A small multi-label image tagger, trained from scratch: widths [80, 160, 320].
Rows from block 4, named by matrix and row number. Each number is 128 + 32 x the weight over its row's rms, rounded and kept within 0 to 255. All counts start at 0. After the name is the row's rms in percent of the matrix's.
# fc2: MLP down (model.blocks.4.mlp.fc2.weight, 160x480), inputs 432-479
fc2.14 099 [164  92 141  89 156 139 157 156 123 116 162 111 133  49 179 175  84  99 110 126 163 144 118 141 163 147  95 123 118 154 165 157 158 121 119 117 181 102 174  99 147 177 109 117 147 191 119 128]
fc2.15 090 [119 183 123 171 136 168  64  89  85 120 121 169  91 177 119 157 190 106  73 148  91  89 169 129  73 120 129 117 141 127 155  56 134 133  92 116 153  98 150 107  87  87 183  92 178 139 171 115]
fc2.16 100 [153  78  69 143 180  98 103 139 156 154 129  84 131 104 121  87 138  97 137 112 139 120  98 121 175 133 215 102  99 153 123 152 130  92 111 121 157 113  86 134 116 138  96 154 211 107 157 121]
fc2.17 102 [152 102 169 127 142 160 137 152  97 135 142 121 153 147  68 156  90 165 143 107 125 141  89 100 109 109 119  95 113 132 117 165 102 152 149  86 151 114 181  75 146 108 140  88  66  77 164 106]
fc2.18 108 [111 196 103 118 105 109 102 116 122 211  95  85  91 104 199 124 211 122 150 136 128  98 118 106  96 175  77 196 184 145 144 109 120 111 131 103 167 152 144 166 146  94 122 164 126 166 134 100]
fc2.19 089 [161 133 106 153 135 156  61 183  90 202 180 123 120 116 132 159 167  90 106 107 146 183 125 198 110 162  88 105 103 112 166 134  96 124  97 139 193 110 169  89 169 120 133  97 170 162 116 143]
fc2.20 110 [175  88 130  89 162 107  94 176 142 135 167 125  86 158 125  88 120 121 169 135  98 128 128  95 130 103 151 140 108 134 184 144 110 161 134 200  84 164 141  96 101 207 149 145 206 128 165 214]
fc2.21 109 [151  73 111 155  85  41 152  99 134 122 127 145  93 106  87 105 134 136 135 132  65 144 154 138  80 126 107 186 183  98  56 129 119 119  52 118 126 104 156 111 150 157  95 111  78 114  68  77]
fc2.22 098 [111  75 106 100 157 126 136 130  97 122  87 170 118 116 136  83  92  84 148 136  85 108 150 170 119 137 113 128 125 104 116 172 113 121 130  80 123  81  61 173 100 102 153 154 128 158 105 134]
fc2.23 113 [112 156  91 135 170 157 156 119 144 111 119 122 182 100 164 171 163  98 157 139 158 148 106  95 151  82 141  80  98 183 128 156 122 184 133 114 140 154 138 149 133 124 155 163  94 155 155 111]
fc2.24 096 [151 139 129 109  85 112 119  65 122  90  78  86 171 142 118 151 143 147 142 147  69 146  92 119 133 128 200 132 143 111  74  55 131 112 123 152  90 134 102 153 130  99 123 159 146 114  97 129]
fc2.25 120 [180 113 127 153 149 115 111 165 161 158 103 170 111 118 121 129 127 151 168 110  97 149 145  97  90 147 101 197 116 115 111 129 142  87 123 133 132 139 118  55 151 149 136 167 105  92 122 108]
fc2.26 101 [122 178 150 133  95 142 153 140 136 149 138 143 124 184 158 109  83 117 155 143  86 101  65 164 129 169  89 136 130  60 109 123  75  78 114 138 148  92  92 144 113 130 115 100 150 112  85 101]
fc2.27 100 [140 115  90 130 154  96 161 166 110 158 118 163 164 113 113 159 104 161 135 130 148 169 123  96 153 119 104 125  94 156  68 165 129 129 118 111 145 130 119 117 111 111 174 142 158 125  79  93]
fc2.28 099 [149  95 144 105 142 133  77 128 154 130 110 103 159 157 140 158 108  83 111 197 176 163 137 106 171 123  96 107  64 178  62 119 135 129 121 114 136 161 102 157 137 160 227 134  80 193 180 115]
fc2.29 110 [ 88 125 153 160 165 160 175 146  93  47  90 166 167 102 100  94 168 102 140 111 174 121 116 113  84  85 178 123  84 130  86 180 127 154 124 145  98  97  95 152 156 154 112 154 147 105 111 125]
fc2.30 100 [119 143 113  69 122 139 135 150 139 146 138 122 168 138 118 149 143  61 151 142 182 102 123 198  99 150 151 123 142 120 160 110  86 104  85  84 163 124 135 192 121 124 161 138 143 154 193 162]
fc2.31 099 [189 104 104 170 114 100 148 152 136  47 120 109 120 186 154 172 188 197 153 170 141 109 149 113 138 147 131 112 158 135 119 114 163 117 145 152 169 137 116 135 182 135 112 146 108 165 117  83]
fc2.32 105 [ 89 200 132 117 122 126 159 155 129 178 142  91  56  90  73  88  56 121  96  86 149 164 140 158 129 125 125  77 161 101 156  95  73 205  93 108 164 154 167  96  80 145 145 151 125 136 125 132]
fc2.33 090 [158 111 111  90  92 144  97 115  94 149  57 113  96  86  98 165 160 118  93 109 128 170 141 105  82 179 185 127  98 109 176  54 212 102 200 159 143 108  68 134 135  97 161 100 170 105 152  57]
fc2.34 104 [ 85  96 133 119 103 137 150 132 154 171 132 151  82 113  83  93 141 134 112  88 103 107 133 160 126  66 144 148 215  97 141  86 152 152 180 128 154 186 130  43 142 154  78 113  87 114 107 132]
fc2.35 090 [112  88 105  85 120 122  77 111 109  83 106 149 166 141 138 131 139 111  94 195 167 119 148 127 129 133 145  28  88 156 135 125 163 123 153 102 133 137 162 181 121  76  97 155 136  97 106  88]
fc2.36 105 [121 125  89 208 143 183 105 118 108 113 141  62 113  89 190 143 175 133 103 118 145 112 184 111  90 121 126 115 144 110 141  89 105 114  61 140 123 125 156 117  53 145 143 124 126 129 112 106]
fc2.37 098 [121 170 163 135 106 134 110 136 149 150 168 125  81 149 175 166 128 122 141 114 141  77 162 161  83 143  71 209 146 112 107 139  70 100 126 136 110 183 159  87 118 157 115 109 164 144  87  99]
fc2.38 104 [ 86  96 128 111 129 105 152  85  69  72 192 132 145 179 108 112 169 170 166 106 151 100 107 141 124 182 129 143  59 175 164 155 116 101 124  69  91 149  43  88 153 147 131 115 144 181 124 188]
fc2.39 112 [183 155 105 132  77 140 151 148 152 133 146 162  93 150 210 126 104 159 119 142 139 103 150 136 105 109  81 160 116 101 164 109 141 123 165 112  87 119 126 162 109 141 175 105 148 134 113 146]
fc2.40 109 [103  81 178 150 153 129  97  77  97  49 168 185 132 119 152 100 134 120 118 101 136 104 146  81 161 143 145 111  87 151 144 135 172 137 157 106  74 148 111 141 128 140  93 112 159 181  89 199]
fc2.41 098 [ 97 175 137 140 144 113 164 123 151  91 151 143  93 114 103 179 135 149 115 140 108 155 111 137  86 138 163 133 151  89 160 120  80 153 122 116 139 146 159 143  89 133  87 183 149 198 139 244]
fc2.42 092 [180 178 119  72 149 129 130 148 154 195 162 126 104  60  75  99  98  91 125 117 102 115 121 173 139 110 172 159  91  92 116 165 106  98  99 120  85 101 166 188 162 126  97 104  96 175 157  82]
fc2.43 082 [115 121 153 115 105 123 139 122 201 137 113 110 169  89 167 115 156 123 152 110  48 168 111 147  31 110 120  68 143 164 104 205 118 170 194 130 128 101 125 141 108 106 170 165 136 136 152 169]
fc2.44 089 [ 96 116 119 147 131  98 161 115 164 115 176 141 134 130 114 117 186  99 135 131  69 152  80 155 125 170  72 100  88 154 106 132 155 130 127 156 128  99 105 143  92 159 139 140 114 106 158 137]
fc2.45 085 [ 67 174 132 179  97 162 128 121 105 155  95 113 143 132 190 131 169 147 169 136 165 141 148 124 177  94  97 108 112 126 159 174 131 111 180 225 131 109 109 102 126  89 144 157 101 125 107 113]
fc2.46 098 [178 123 182 135 148  48 115 191 149 116 123 120 145 119 160 169 109 191 135 106 109 130  82 142 140 133  89  91 154 170 111 173 142  88 176 101 179 181 106 146 161 118 155 110 102 128  82 132]
fc2.47 101 [ 90 160 128 145  84 150 173 118 116 116 148 132 127 181 178 156 162 103  89 160  78 120 172  89 173 129 145 125  64 106 100  75 123  91 136 176  57 163 152 115 142  68 116 139 125 160 109 162]
fc2.48 107 [ 79  83 128 159 102 128 134 160 158  83 161 151 172 110 134 119 211 151 139 122 158 120 150  77 165 114 119 100  81 223 208 156 157 165 161 125  50  96 125 115 149 151 134 121  94 115 135 167]
fc2.49 101 [104 152 111 155 101 137 105 110  96 120  97 169  99 113 168 137 117 138 146 161 119 159 142 146  76  87 106 212 183  89 106 144  93 156 110 158 114  96 129 101 116 112 190 104 128 117  74 121]
fc2.50 107 [105  79 126 139 127  84 163 119 149 130 157 124 152 202 111 156  87 115 145 109 111 141 133 155 138 162 102 164  51 130 143 166  88 102 145 206 138  75  99  90 181 160 144 160 176  79 158  67]
fc2.51 101 [103 148 149  92 108  88 126 148 144  88 152 179 112 162 138  66 116 102  86 134 119 116  88 121 123 139 138 143 136 148 102 176 118 164 115 118  98 124 110 125 167 130  93  87 154 222 173 128]
fc2.52 099 [123  97 117  69 149 137 160 157 149  75 148  83 161  31 112 173  95 116  91 120  52 118  85 139 168 136 143  95 118 111 124 165 142 126 122 144 117 108 127 165 103 148 124  87 113 181 145 163]
fc2.53 106 [ 88  90 137 129  65 143 158 128  95 163 101 159  99 101 144 150  85 126  42 160 114 130 135 145 127 118  63 108 136 157  57 187 142 166 126  90 108  97 157 149 134 118 144 117  87 188 105  68]
fc2.54 095 [ 72 164 141 136  95 160  92  91  93 159 166  97  53 130 141 160  92  98 102 131 153 147  73 111 112 152 169  63 156 108 112 127 115  91 146  89 162 105 146 184 122  62  99 161 134 177 149 121]
fc2.55 096 [115 103 177 149 118 134 135 152 112 156 181 162  89 113 105 136 160 144  83 149 137 161  97 124 105 168 163 177 153  73 148  41 123 159 112 154 123 133 162  93 125  89 158  82  93 113  85 126]
fc2.56 101 [167 112 129 175 150 210 134 112 118 113 157 114 120 155 115 121 143 127 106 151 143  66  95  77  95 130 126  74 127 143 123 111 149 102 144 143 156 133 134 160 128 151  90 149 151 147 160  94]
fc2.57 097 [ 71 156  87 175 101 150 145 138 152 135 142 135 100 150 118 114 169 100 104 161 198 150 119 117 103 169 130 105 105 183 109  79 126 166 103 101 115 155 109 129 102  83  69 163 159 136 155  96]
fc2.58 095 [147 116 129 154 118 115 105 111 111 117 129 133 100 147 146 136  85 159 118 130 106 128 113 133 148  61 124 127 126 110 122 128 108 186 160 108  96 137 120  95 119 107 100 117 112 158 153 190]
fc2.59 113 [121 140 152 166  96 134 109 127 136 147  96 120 143 144 160 135 169 155  90 188 127 153 153  83 148 100  92 120 203 166 113  80 147 177 171 161 175 157 195 125 154 169 115 156  78  99 155 120]
fc2.60 098 [138 121 113  83 147  77  47 141 129 134 122 111 164 129  93 132 119 117 122 162 124 102 123 125 144 159  91 111 142 135 130 130 100  91 120 122 130 119 109 126 108  96  87 122 193 164 158 133]
fc2.61 100 [156 163  76 144 113 107 153 140  98 137  89 143 130 143 158 114 103 113  99 156 153 157 110 147 131 134 127 132 125 139  54 104 124 245 173 128 187 114 196 133 120 114 105 165 143  93 119  76]
fc2.62 085 [136 149  79 164  74 149 143 167 119 227 134 196 116 135 100 185  92 156 116 136 156 138 137 159  93 112 104 137 104  80 104 120 100  83 132 203 178 108 156 166 125 155  97 102 136 160 118 153]
fc2.63 097 [166 157  89 153 134 102  99 188 120 145 120 134 163 168  82 115  95  73 175 103 128 130  72 106 121  99 134  55 126  93 134 152 137  81 145 102 172 180 141 113 186 138 122 113 137 155 123 138]
fc2.64 116 [148 150 116 150  63 110  95 100 112 144 110 161 150 143 163 132 172 126 149 116 138 152 184 186 148 188 133 169 148 116 117 109 130  40 110 190 117 169  97 133 146 100 122  88 128 159 111  62]
fc2.65 088 [167 159 148 156 176  99 114 108 171 110 143 150 119 133 129 105 148 136 133 116 164 131 114 118 121 159 143  65 125 129 125 134 133 101 151 115 149 147 135 107 155 169  83 130 169  71 148  42]
fc2.66 098 [ 79  79 154 113 169  88 153 174 100  85 126 130 169 168 165  99 160  83 149 139 128 113 158 140 142 129 109  86 134 161 116 172 183  86  90 112 149 158 118 197 123 149  42 106 117  90 123 155]
fc2.67 108 [147 148  96  99 122 143 113  81 242 166  93 133 117 100 135 161 148 132 130 163 121 140 144 127  98 147  71 141 167  98 102  74 123 150 113 130 142 124  96 186  96  85 104 135 142 156 134  99]
fc2.68 091 [ 88  91 131 100 131 128 181 104 142 201 146 159 150 157 161 142 143 141 170 134  97 112 119 107 184 158 111 168  74 190 151 141 107  82 128 171 115  88 117 127 120  84 171 136 144 192  72 150]
fc2.69 110 [144 184  92 160 102 213 114 130 113 179 152 119 107 130 176  71 167  89  91 144 132 102 109 139 112 149 124  69 115 147 220  93 108  97 178  97 138 133 122 177 129 103 152 177 157 143 166 150]
fc2.70 102 [171  65 152 141 192  98 106 141 132 109 160  86 185  76 110 135 157 126 109  74  77 132  91 172 127 123 106 133  59 136 174 110 182  70 118 128 138 134 120 168 145 147 110 150 139 118 194 182]
fc2.71 097 [113 127 138 149 176 103  24 147 128  78 115 117 183 187 174  92 137 119 112  90 151  81 155 124 177 172 166  38  33 175 114 105 120 161 157 108 134 121  84 151 150 133 214 193 111  94 127 140]
fc2.72 094 [174  84 148 121 163 111 141 177 173 178 136 112 113  87  82 161 155 158 161  90 106 159 141 133 155 154 118 157 126  97 116 179 159 125 138 109 201 118 111 101 129 116 132 155 146 112 143 107]
fc2.73 095 [132 152 178 115 133 107 120  82 112 152 164 163 157 124  51  87 172 174 200  93 170  82 181 116 117  93  76 132 123 139 172 104 150 121  91 115 163 157 127  92 111 147 127 116 150  95 129 119]
fc2.74 093 [158 183 116 103 116 177 140 107 119 140 104 124 120  72  68 148  98 141 185  87 138 144 129 140 153 189  96 130 145  69 147 119 114 147  76 137 159 123  90 125 157 125 136 128 149  84 164 171]
fc2.75 124 [111 115  79 129  82 152 119 175 110 126 121 155  84 128 126 153 109 132  83 127 168 152 107 152 133  81 146  91 172  90 141  78 158 174 152 103 146 133 159 139 130 109 161 113 106 178 121 148]
fc2.76 083 [119 135 122 139 112 168 117 109 148 180  95 105 129 112 158 172  68 141 137 164 198 108  92 160  90 103 142  89 179  74 186  49 145 159  87  81 117 117 191 200 130 183 184 102  45 177 116 132]
fc2.77 096 [147 100 154  91 160  92 117 162 159 106 136 139  86 172 150 127  66 124 165 142 121 140 145  76 135 127  88 109 125 112 117 115 183 144 129 148  77 158  88 174 175 173 153 155 156 114  93 126]
fc2.78 084 [110 138  63 126  75 155  87 172 110 158 156 171  77 152 140 120 116 142 141 247 116 156 133  89 155 200  94 143 104  97 129  86 130  81 129 122 159 107 139 195 118  61 114 131 140 114 130  51]
fc2.79 092 [109 111 150 141 166 120 110 147 132 108  71 113 161 139 101 144 112 121 132 158 209 114  98 147  99 152 131 130 102 140 163  99  76  83 102 171 151 142 100 134 128 109  70 124 136 130 112 123]
fc2.80 089 [120 150 140 141 117 103 205 137 103 177 155 131  95  86  73  93  56 182 119 122  88 153 131 121 107 100 101 133 174 122 104 111  90 144 123 125 181 115 115  96 106 145  61 124  83 109 178 123]
fc2.81 098 [139 116 171 167 123 127  57 135 118 110  91  97 139 129 139 131 160 152 191 140 168 107 193 123 159 105 165 118 168 159 105 117 165  72 117  88 164 157 158  97 155 176  72  98  92 128 131  89]
fc2.82 094 [189 135 137 160  64 110 159 105 135 110  97 110 174 197  98  96 100 179 146 137 104 135 133 177 154 112 135  90 123  90  77 132 121  71 111 125 204 105 115 127  79  80 154 125 142  88 125  87]
fc2.83 100 [176  78 135 142 131 146 137  98 167 151 124 113  92 134  80 127 168 143 154 143 108 145 124 130  68 208 132 150 134 125 154 111 134  56 122 164 127  98 150 145 147 160 121 142 162  76 131 143]
fc2.84 090 [109 136 110 137 115 108 136  92 137 114 139 138  82 118 128 130 122 127 171 130 151  56 105  94 133  64 103 131 108  79 141 191 165 135 134 205 155 102 142 130  65 137 170 125 122 174 157 177]
fc2.85 107 [ 91  92 174 175 138 110 139 147 103  83 176 113 131 155 120 172  20 184 115  97 100 171 118 112 109 138 159 107 108 151  71 134 120 115 137  94 163 108  86 134 124 160 145 122 109 112 129 129]
fc2.86 095 [188 126  92 101  90 146 125 114 196 152 178 109  62 142  45 177  84 180 172 160 102 161  92 166 162 125  59 210 137  67 157 115 118 166 111 127 159 126 178  93 135 164 136 148 130 147 133 142]
fc2.87 101 [109 166 114 105  89 168 181 143  86 123 112 111  64  86 159 123 137 145  62 123 152 141 122 126 160  96 111  92 102 121 132 106 144 198 112 180  88 160 168 115 114 149 138 110 123 147  81 200]
fc2.88 097 [127 114 128 204 160 119 166 138 137  89 153 149 151  96 117 146 178 157 130 125 155  84 130 104 117 106 140 142 112 115 145  91  72  86  77 155 195 153 114 101 142  99 132 116 142 119  92  88]
fc2.89 094 [145  80 107 117 175 135 160  50 101  84 154 124 113 125 120 102 114 154 110  83 146 139 105  67 110 131 165 143 104 153 100 155 124 167 108 199 110 176  96 105 128 167 105 159 116 142 116 199]
fc2.90 099 [171 108  65 123 137  95  54 136 124 136 159 155 110  89  81 103 132  55 125 136 162 145 119 168  91 114 139  77  86 107 189 126 147 126 113 143 148 160 199 142 136 107 152  92 143 120 171 183]
fc2.91 112 [138 136  83 159 125  83 119 116 114  97 100 140 157 113 111 106 168 135  63 152 138 160 116 115 103 167 194  52  85 154 171 136 171 114 144  84 131 176  75 189 144 100 114 142 173 157 207 154]
fc2.92 084 [110 117 174 134 139 123 114 162 166 204 135 140  63 131 111 164 109 126 164 114 159 105 105 161 147  88 102 156 119 141 105 138 146 152  96 165 139 124 119 118 182 123 148 118  92  89 139  99]
fc2.93 113 [ 82 164 120 138 155 113 191 114  61 105 106  82 172 100 187 112 157  78 137  85 172 102 129 105 148  91 141 109  61 165 130 121 145 180  96 104 113 118 116 153  64 125 143 184 159 154 155  81]
fc2.94 095 [103  70 142 133  83 102 125 133 118  26 105 176 157 116  64 140 114 173 140 134  98 113 132 114  97 156 180 134 123 112  88 140 131 116 166 144 127 140 166 101 133  78 106 102 101 114 173 116]
fc2.95 075 [111 106 116 138 119 149 141 127  79 185 111 110 111 124 130 200 111  81 113 140 151 179  92 167  69 180  86  97 152 131 112 113  97 128 128  62 118 127 150 100 151 156  92  77 126  92 111  94]
fc2.96 094 [182  51 104 180  80 133 163 137 125  91  97 121 109 121 120 141 168 127 114 147 169 165 142  67  98  94 120 121 184 152 143  90 104 178 132 107 147 143 110  78 114 189 177  69 112 110 126  68]
fc2.97 090 [ 51 137 132 130 164 115 131 150  58 112 120 162 156 115 158 150 159 155 133 114  82  90 156  95 148 130 188 167 111 163 126 104 147  75 174  62 119  90 133 223 132  98 122 135 175 135  85 171]
fc2.98 081 [102 137 122  85 149 154  49 167  99 151  98 109 110 142 134 133  92 134 137 103 118 105 132 163 188 111 134  94 114 134 116 147 121  92  88 110 140  78  89 147 144  84  89  94 200 124 112 111]
fc2.99 109 [155  52 171 168 159  95 140 132 130  69 115 130 141 149  99 116 129 130 107  99 124 142 130 100 134 136 153 125 120 156 112 192 190 107 125 144  84 109 115 121 136 168  97 144 135 128 154 138]
fc2.100 131 [114 160 132 168 170 128 112 154 108 109 176 134  90 151 156 108 121  65  91 122 160 153 107  81 123 153 150 137  97  93 123 126 145 135 116 148  85 106 110 135 131 128 119 108 199  75 123 166]
fc2.101 104 [ 76  86 100 156 177 125 132 121 118 102 191  84 156 131  96 119 123  88 154 139 160 156 127 128 143 107 166 102  67 182 139 164 165 140 152 116 143 157 152 122 112 120 155 154 155 152 122 125]
fc2.102 094 [ 52 196  92 145  68 186 124 126 117 197 142  51 126  99 159 110  95 143  95  86 159 118 187 169 157 133 125 140 125 119 177 143 106 160  87 176 167 150 210 176 158 143 189 156 120 158  84 106]
fc2.103 104 [154 138 132 101  94 140 104 104 136 144 103 140 111 161 110 118 135 140 137 155 160  70 112 128 150 135  89 125 103  81  86  71 152  91 155  85 139 146  86 203 149  95 116 111 197  83 101 105]
fc2.104 098 [125 124  91 106 138 162  89 172 131 151 190 120 152 121  61  95 198  78 160 156 143 125 169 157 169 118 129 107  80 192 160 118 132 105 149 132 136 151 117 143 123 128 130 149 153 145 200 109]
fc2.105 106 [129 138  97  89  99 169  81  99 168 138 177 116  96 145  95 115 141 157 107 132 133 173 150 129 129 136 162 156 117 129 184  61  89 135 106 118 146 136 137  93 151  54  61 135 115 125 136 117]
fc2.106 099 [124 109 102 124 114 118 130  99 128 139 116 103 104 139  74 121 155  93 216 117 110  88  77 154 123 131 149 142 121  88 126 172  78 143  93 125 126 148 110 159 165 109 133 139 157 106 146 131]
fc2.107 099 [121 122 142 142  94 156 100 142 145 150  92 111 122 129 139 164 200 154 151 117 143 143 156  91 142 177 176 140 137 120 156  18 137 142 111 130 135 169 126  87 150  85 131  85 163  54 198 109]
fc2.108 097 [106 139 133 165 146 141 158 142 157  81 123 110 136 172 151 153 146 185 140 143 149  76 101  88  87  98 165 121 118 162  90  74  89  88 153 145  75 145 123 153  71  80 177 103 139 126 157 165]
fc2.109 107 [128 143 161 124 138 143 185 136 137 168 100 144 108  78  95 111 101  90 171 143  87  99 134 185 117 168 142 140 179 167 138 199 104 151  99  91 126 130 158 117 163 145 100 129 118 114 113  90]
fc2.110 079 [145 180 116 119 138 129 131 142 120 186  64 193 173 142 153 101 151 130  70 115 133 190  85 132 136 141 115 102 109 158  64 129  98 123 184 153 138  67 125  94 159 104 128 163 211 121 127 162]
fc2.111 120 [155 107 145 124 167  77 138  93 128 109 130 160 145 123  48 110 135 116 155 110  71 140 115 134 104 123 150 197  87 123 102 169 134  71 132 138 169 118 135  69 134 117  68 113 145  90 105 131]
fc2.112 093 [151 161 105 104 127 164 151 147 143 198 150 130 101 121 153 107  81 156 116 118 126  82 143 185 102  95 101 157  82  55 147 114  84 190 103 143 137 113 125 160 102 127 100  97 140 110 209 123]
fc2.113 104 [ 69 157 102 164  91 144 102 135 142 101  78 115  60 125 165 124 161 161  94 180 147 145 156 128 119  85 118  91 166 140 112  91 108 169 141 153 128 136 104  96  82 105 174 170 129 139 136 136]
fc2.114 110 [114 170  41  96  96 137 128 165  87 182  85 131 171 104 115 133 100 138  70 101 121 147 156 162  88  85  88 149 139 103 127 174  97 104 145 153 134  71 162 149 135  77 158 124 108 107  94 124]
fc2.115 103 [147 164 144 104 106 209 196 124 176 186 101 162 138  55 125 153 105 116  66 121 112 160 109 158 101 113 106 156 203 124  51 161 118 145 113 102 146 102 161 146 156 142 103 119 132 119  90 130]
fc2.116 077 [ 81 140 172 213 100 144  82 143 113 138 151 142 103  99 102 230 157  98 110 138 147  96 170 123 168 145 180 114 163 117 155  54 118 136 184 111 136 110 116 108 106 145 152 136 122 160  95  63]
fc2.117 093 [151 110 149 139 123 125 175 122 142 116 106 141 118 144 138 133 162 136 207 158 152 116 109 138 112 133  91 148 136 218 157 133 157 116 134 124 174 128 153 118  98 147 135 171 122 105 137 145]
fc2.118 120 [ 93 221 133 100 102 173 164 138 113 140 103 122  70 108 187 129  84 128  40 131 160 120 168 118 148 145 105 149 157  91  57  94 105 158  96 119  74 138 145 134 150 118 109 127  91 178 114 138]
fc2.119 088 [203 117 150 126 138 130 140  91 135  69 156 136 127 128  94 137 111 131 141 184  92 146 105  94  77 181 198 147 147 134  53 111 141 170 142 136 172 166 146  51 134 114 117 176 140 107 199  97]
fc2.120 099 [ 47 131 106 134 122 162 102 189 202  75  69  55 154 110 116 120 108  72 148 137 144 114  89 147 133 123 127  95 182 156  84 117 100 124 128 162 162 116 156 122 135 145 212 120  51  91  73 143]
fc2.121 107 [111 128  33 102 158 103 141 106 121 137 126 125 135 101 172 122 129 118 116  91  97  91 139 192 121 151 129 156 131 179 119 183  88 114  29  90  99 112 120 155 102 122 129 118 139 171 159 161]
fc2.122 091 [146 130 136 112 156 128 157 155  74  53 110 124 118 144 111  60  82 146 190 101 135 136 140 117 198 107 161  84 135 183 155 153 125 175 153 158 127 107 143  92 117 179 131 104  85  85 151 146]
fc2.123 118 [140 156  93  98 108 104 194 135 114 123  78 121 145  51 122 110 131 130 132  85 144 127 107 145 105 143 161 161 101  78  97 154 176 179  96 127 117 131 122 142 127 118  84 137 117 109  79 163]
fc2.124 107 [125  92 128  66 199  78  65 115 202 101 140 103 107 125 104 117 136 131 133 130  97  97  88  79 104 124 164 139  51 162 238  99  63 117 118  61  76 168 111 116 133  98 135 144 149 132 206 150]
fc2.125 110 [ 80 113 167  67 123 139 123  97 122  77 142 120 122 135 179 208 157 107  63 148 152 118 111 113 124  97 121  82 136 148 159 159 140 145 137  99 108 161 113 207 158 160 143 121  73 160 142 165]
fc2.126 109 [175  58 113 132 131 133 154 114 154 184 125 181  61  99 154 148 112 153 131 179 161 130 158 149 137 110  61 183 186  77  94 163 143 125 122 101 116 120 133 173 122 160  86 113 131  97 155 103]
fc2.127 096 [108 145 115 119 105 170 139 127 140 189  73  74 138  36 125  92 159  94  94 160 184 126 116 198 105 152  72  76 178 156 119 124 131  85 111 199 133 107 163 149  91 110 119 129 115 122 105 138]
fc2.128 108 [117 134 142 153  94  90 127 148 193  77 157 117 186 137  75 142  84 116 149 133  93 115 127 141 138 136 152  91 151 145  81 131 116  52 118 151  94  97  97 145 113  83 108 108 198 104 123  78]
fc2.129 099 [147 152 132 151  70 154 131 137 113 138  91 138 169 120 173 120 171 127 165 149 156  93 147 105 122 122 180 143 112 148 112 113 170 132 157 103 154 166 100 136 164 148 132 188 144 114 104 135]
fc2.130 101 [162 143  98 145 139 176  98 121 121 172  88 140  67 146 134 158 164  84 138 116 151 113 177 190 106  74  93 164 116  96 103  61  79  97 101 173 108 107 128 132 137 137  75  91  89  90 111 191]
fc2.131 087 [ 89 144  84 111 148 119 104 137 155 133 141  96 127 192 128  82 131 134 106 199  82 128 113  86 149 119 146 121 114 108 169 103 159  80 133 145 100 148  94 190 105  70 134 111 157 139 157 128]
fc2.132 110 [139  92 176 143 167  27 161 103 162 114 120 127 153 107  75 183 125 118 175 125  87 143 117 107 161 127 102 104 146 133 158 130 160  71 155 136 165 163  98 127 139 139 149 118 142 148 191  19]
fc2.133 092 [ 83 135 106 170 117 103 113  73  73  98  85 102 174 156 133 161 123 108 106 133 136 111 134  71  94 157 106 127 139 121 108  85 134  64 107 162 122 189 101 158 100 167  80 102 119 180 156 102]
fc2.134 104 [ 67 103 114  62 158 160 161 143 103 187  84 119 129 168 173 107 139 119  89  97 175 160 125 126 124 140 109 141  84 179 136 163 123 129 136 180 121 105 108 127 156 140 158 126 133  99 134 183]
fc2.135 104 [149 120 137  79 138  55 171 124 112 114 122 113 141 110 120 138  42 140 105 115 173 139 165  95 152 169 111  84 107 198  64 219 134 164 141  92  88  92 104 156  96 139 104 163 108 138 165 160]
fc2.136 104 [191 129 156  94 107 106 158  76  95 157 152 125 115 159 120 125 126 165 130 127  82  97 150 157 142  66 133 156 155 104  93 106 135 127 103 131 113 178 154 132 174 133 150 142 107 143 148 166]
fc2.137 098 [128 151 159  75 157  97 134 148  63 100 173 123 124 104 113 114 112 137 128 124  88 128  75 118 128  75 142  89 157 170 172 148 117 202  40  82 138 128 101 160 136 159 118 131 111 242 133 152]
fc2.138 073 [106 140 156 100 117 141  99 127 179 117 100 107 121 177  99 136 140  87 129  94 171 148  85 121  70 126  51 140  94  94  43 104  27  93  66 132 125 122 180 193  98 135 152 111 134  71  83 147]
fc2.139 110 [ 95 134 125 102 123  60 113 129 147 156 108 165 128 133 197 119  99 147  83 144  89 154 120 106 137  92  95 108 121 126 169 169 172 184  90 154 115 118 133 163 108 138 130 133 135 159 135 142]
fc2.140 097 [ 76 204 114 116 164 155 135 149 151 175 136 125 137 125 149 119 131 123 134 107 107 159 124 150 158  79  60 140 171 119 136 101 127 116 187  82 144 129 143 115 116 147 151 172  74 126  81  96]
fc2.141 094 [138 164  77 148  64 155 146 107 125 142  87  92 118 108 188 143 116 127  72 138 133 154 134 102 168 103 163 154 113 130 159 109  82 140 102 138  88 114 125  98 106 137 127 122  76 134 147 116]
fc2.142 101 [122 140 125  91 101 146 125 135 162 206 125 175 107 113 101 104 126 137 124 134 123 203 172 131 155 141 123 163 154 161  98 144 132 157 140 141 145 114 138  60 151 142 118 115 100 156 123  83]
fc2.143 096 [ 89 126 111  99 145 111 209 103 126 136 180 141 141 117 160 148 143  86 100  99 148 131 135  68 146 155 132 131  82 165 104 136 122 151 111 143 102 122 136 151 150 137  85 130 132 132 136  98]
fc2.144 086 [129  52 107 166 141 101 167 105 141 136 177  98 117 177 156 181 153 192 179 140 124 103 108  84  74 128  74 167 104  91 161  85  71 127 158 112  99 122 136  51 124  95 150 136  69 159 141 139]
fc2.145 117 [113  93 137 149 120 110 101  84 110 105 114 121 157  86 114 152 127 105  99 107 158 127 113 113 122 170 169  89  80 134 144  91 152 107 137 112 163 183 150 127 155 118 114 148 153 221 138 111]
fc2.146 111 [128 185 154 138 115 121 136 115 159 168  90 101 131  72 181 180 140 108  84  63  93 135 154 101  96 118 130 102 182 165  74 119 147 108 145 165  48 138 149 128 105 170  90  82 119 136 159 129]
fc2.147 075 [100 119 125 179 133 137 141 156 158 123 141 163  92 101  92 135 123 130 107 123 108  75 138 151  67 151 143 123 141  72  80 154 138 140 162 108 101 138 159 104 114 163 109 103 100 128 172 110]
fc2.148 113 [ 98 135 105  95 120 118 133  55 142 134 162  62  89 150 144 144 115 126  68 140 122 146 178  88 176 115 107 145  80 152 149  67 117 190 124 126 139 147 142 170 165 131  95 109 159 190 150 116]
fc2.149 089 [126 182 129  98  85 165 130 139 103 162 117 145 149 117 151 139  75 109 181  74 125 109 114 170 114 128  82 124  86 102 178 184 132 109  85 119 108 138 115 106 154  89 115 117 134 170 137 149]
fc2.150 092 [125 160 133 125 112  81 142 118  99 123 157 156  97 115 151 116 143  93 142 130 103 103  79 121 141 119 135 150 177  94 124  41 149 112  88 109  80  83 156 130 138 172 132  98 137 143  19 124]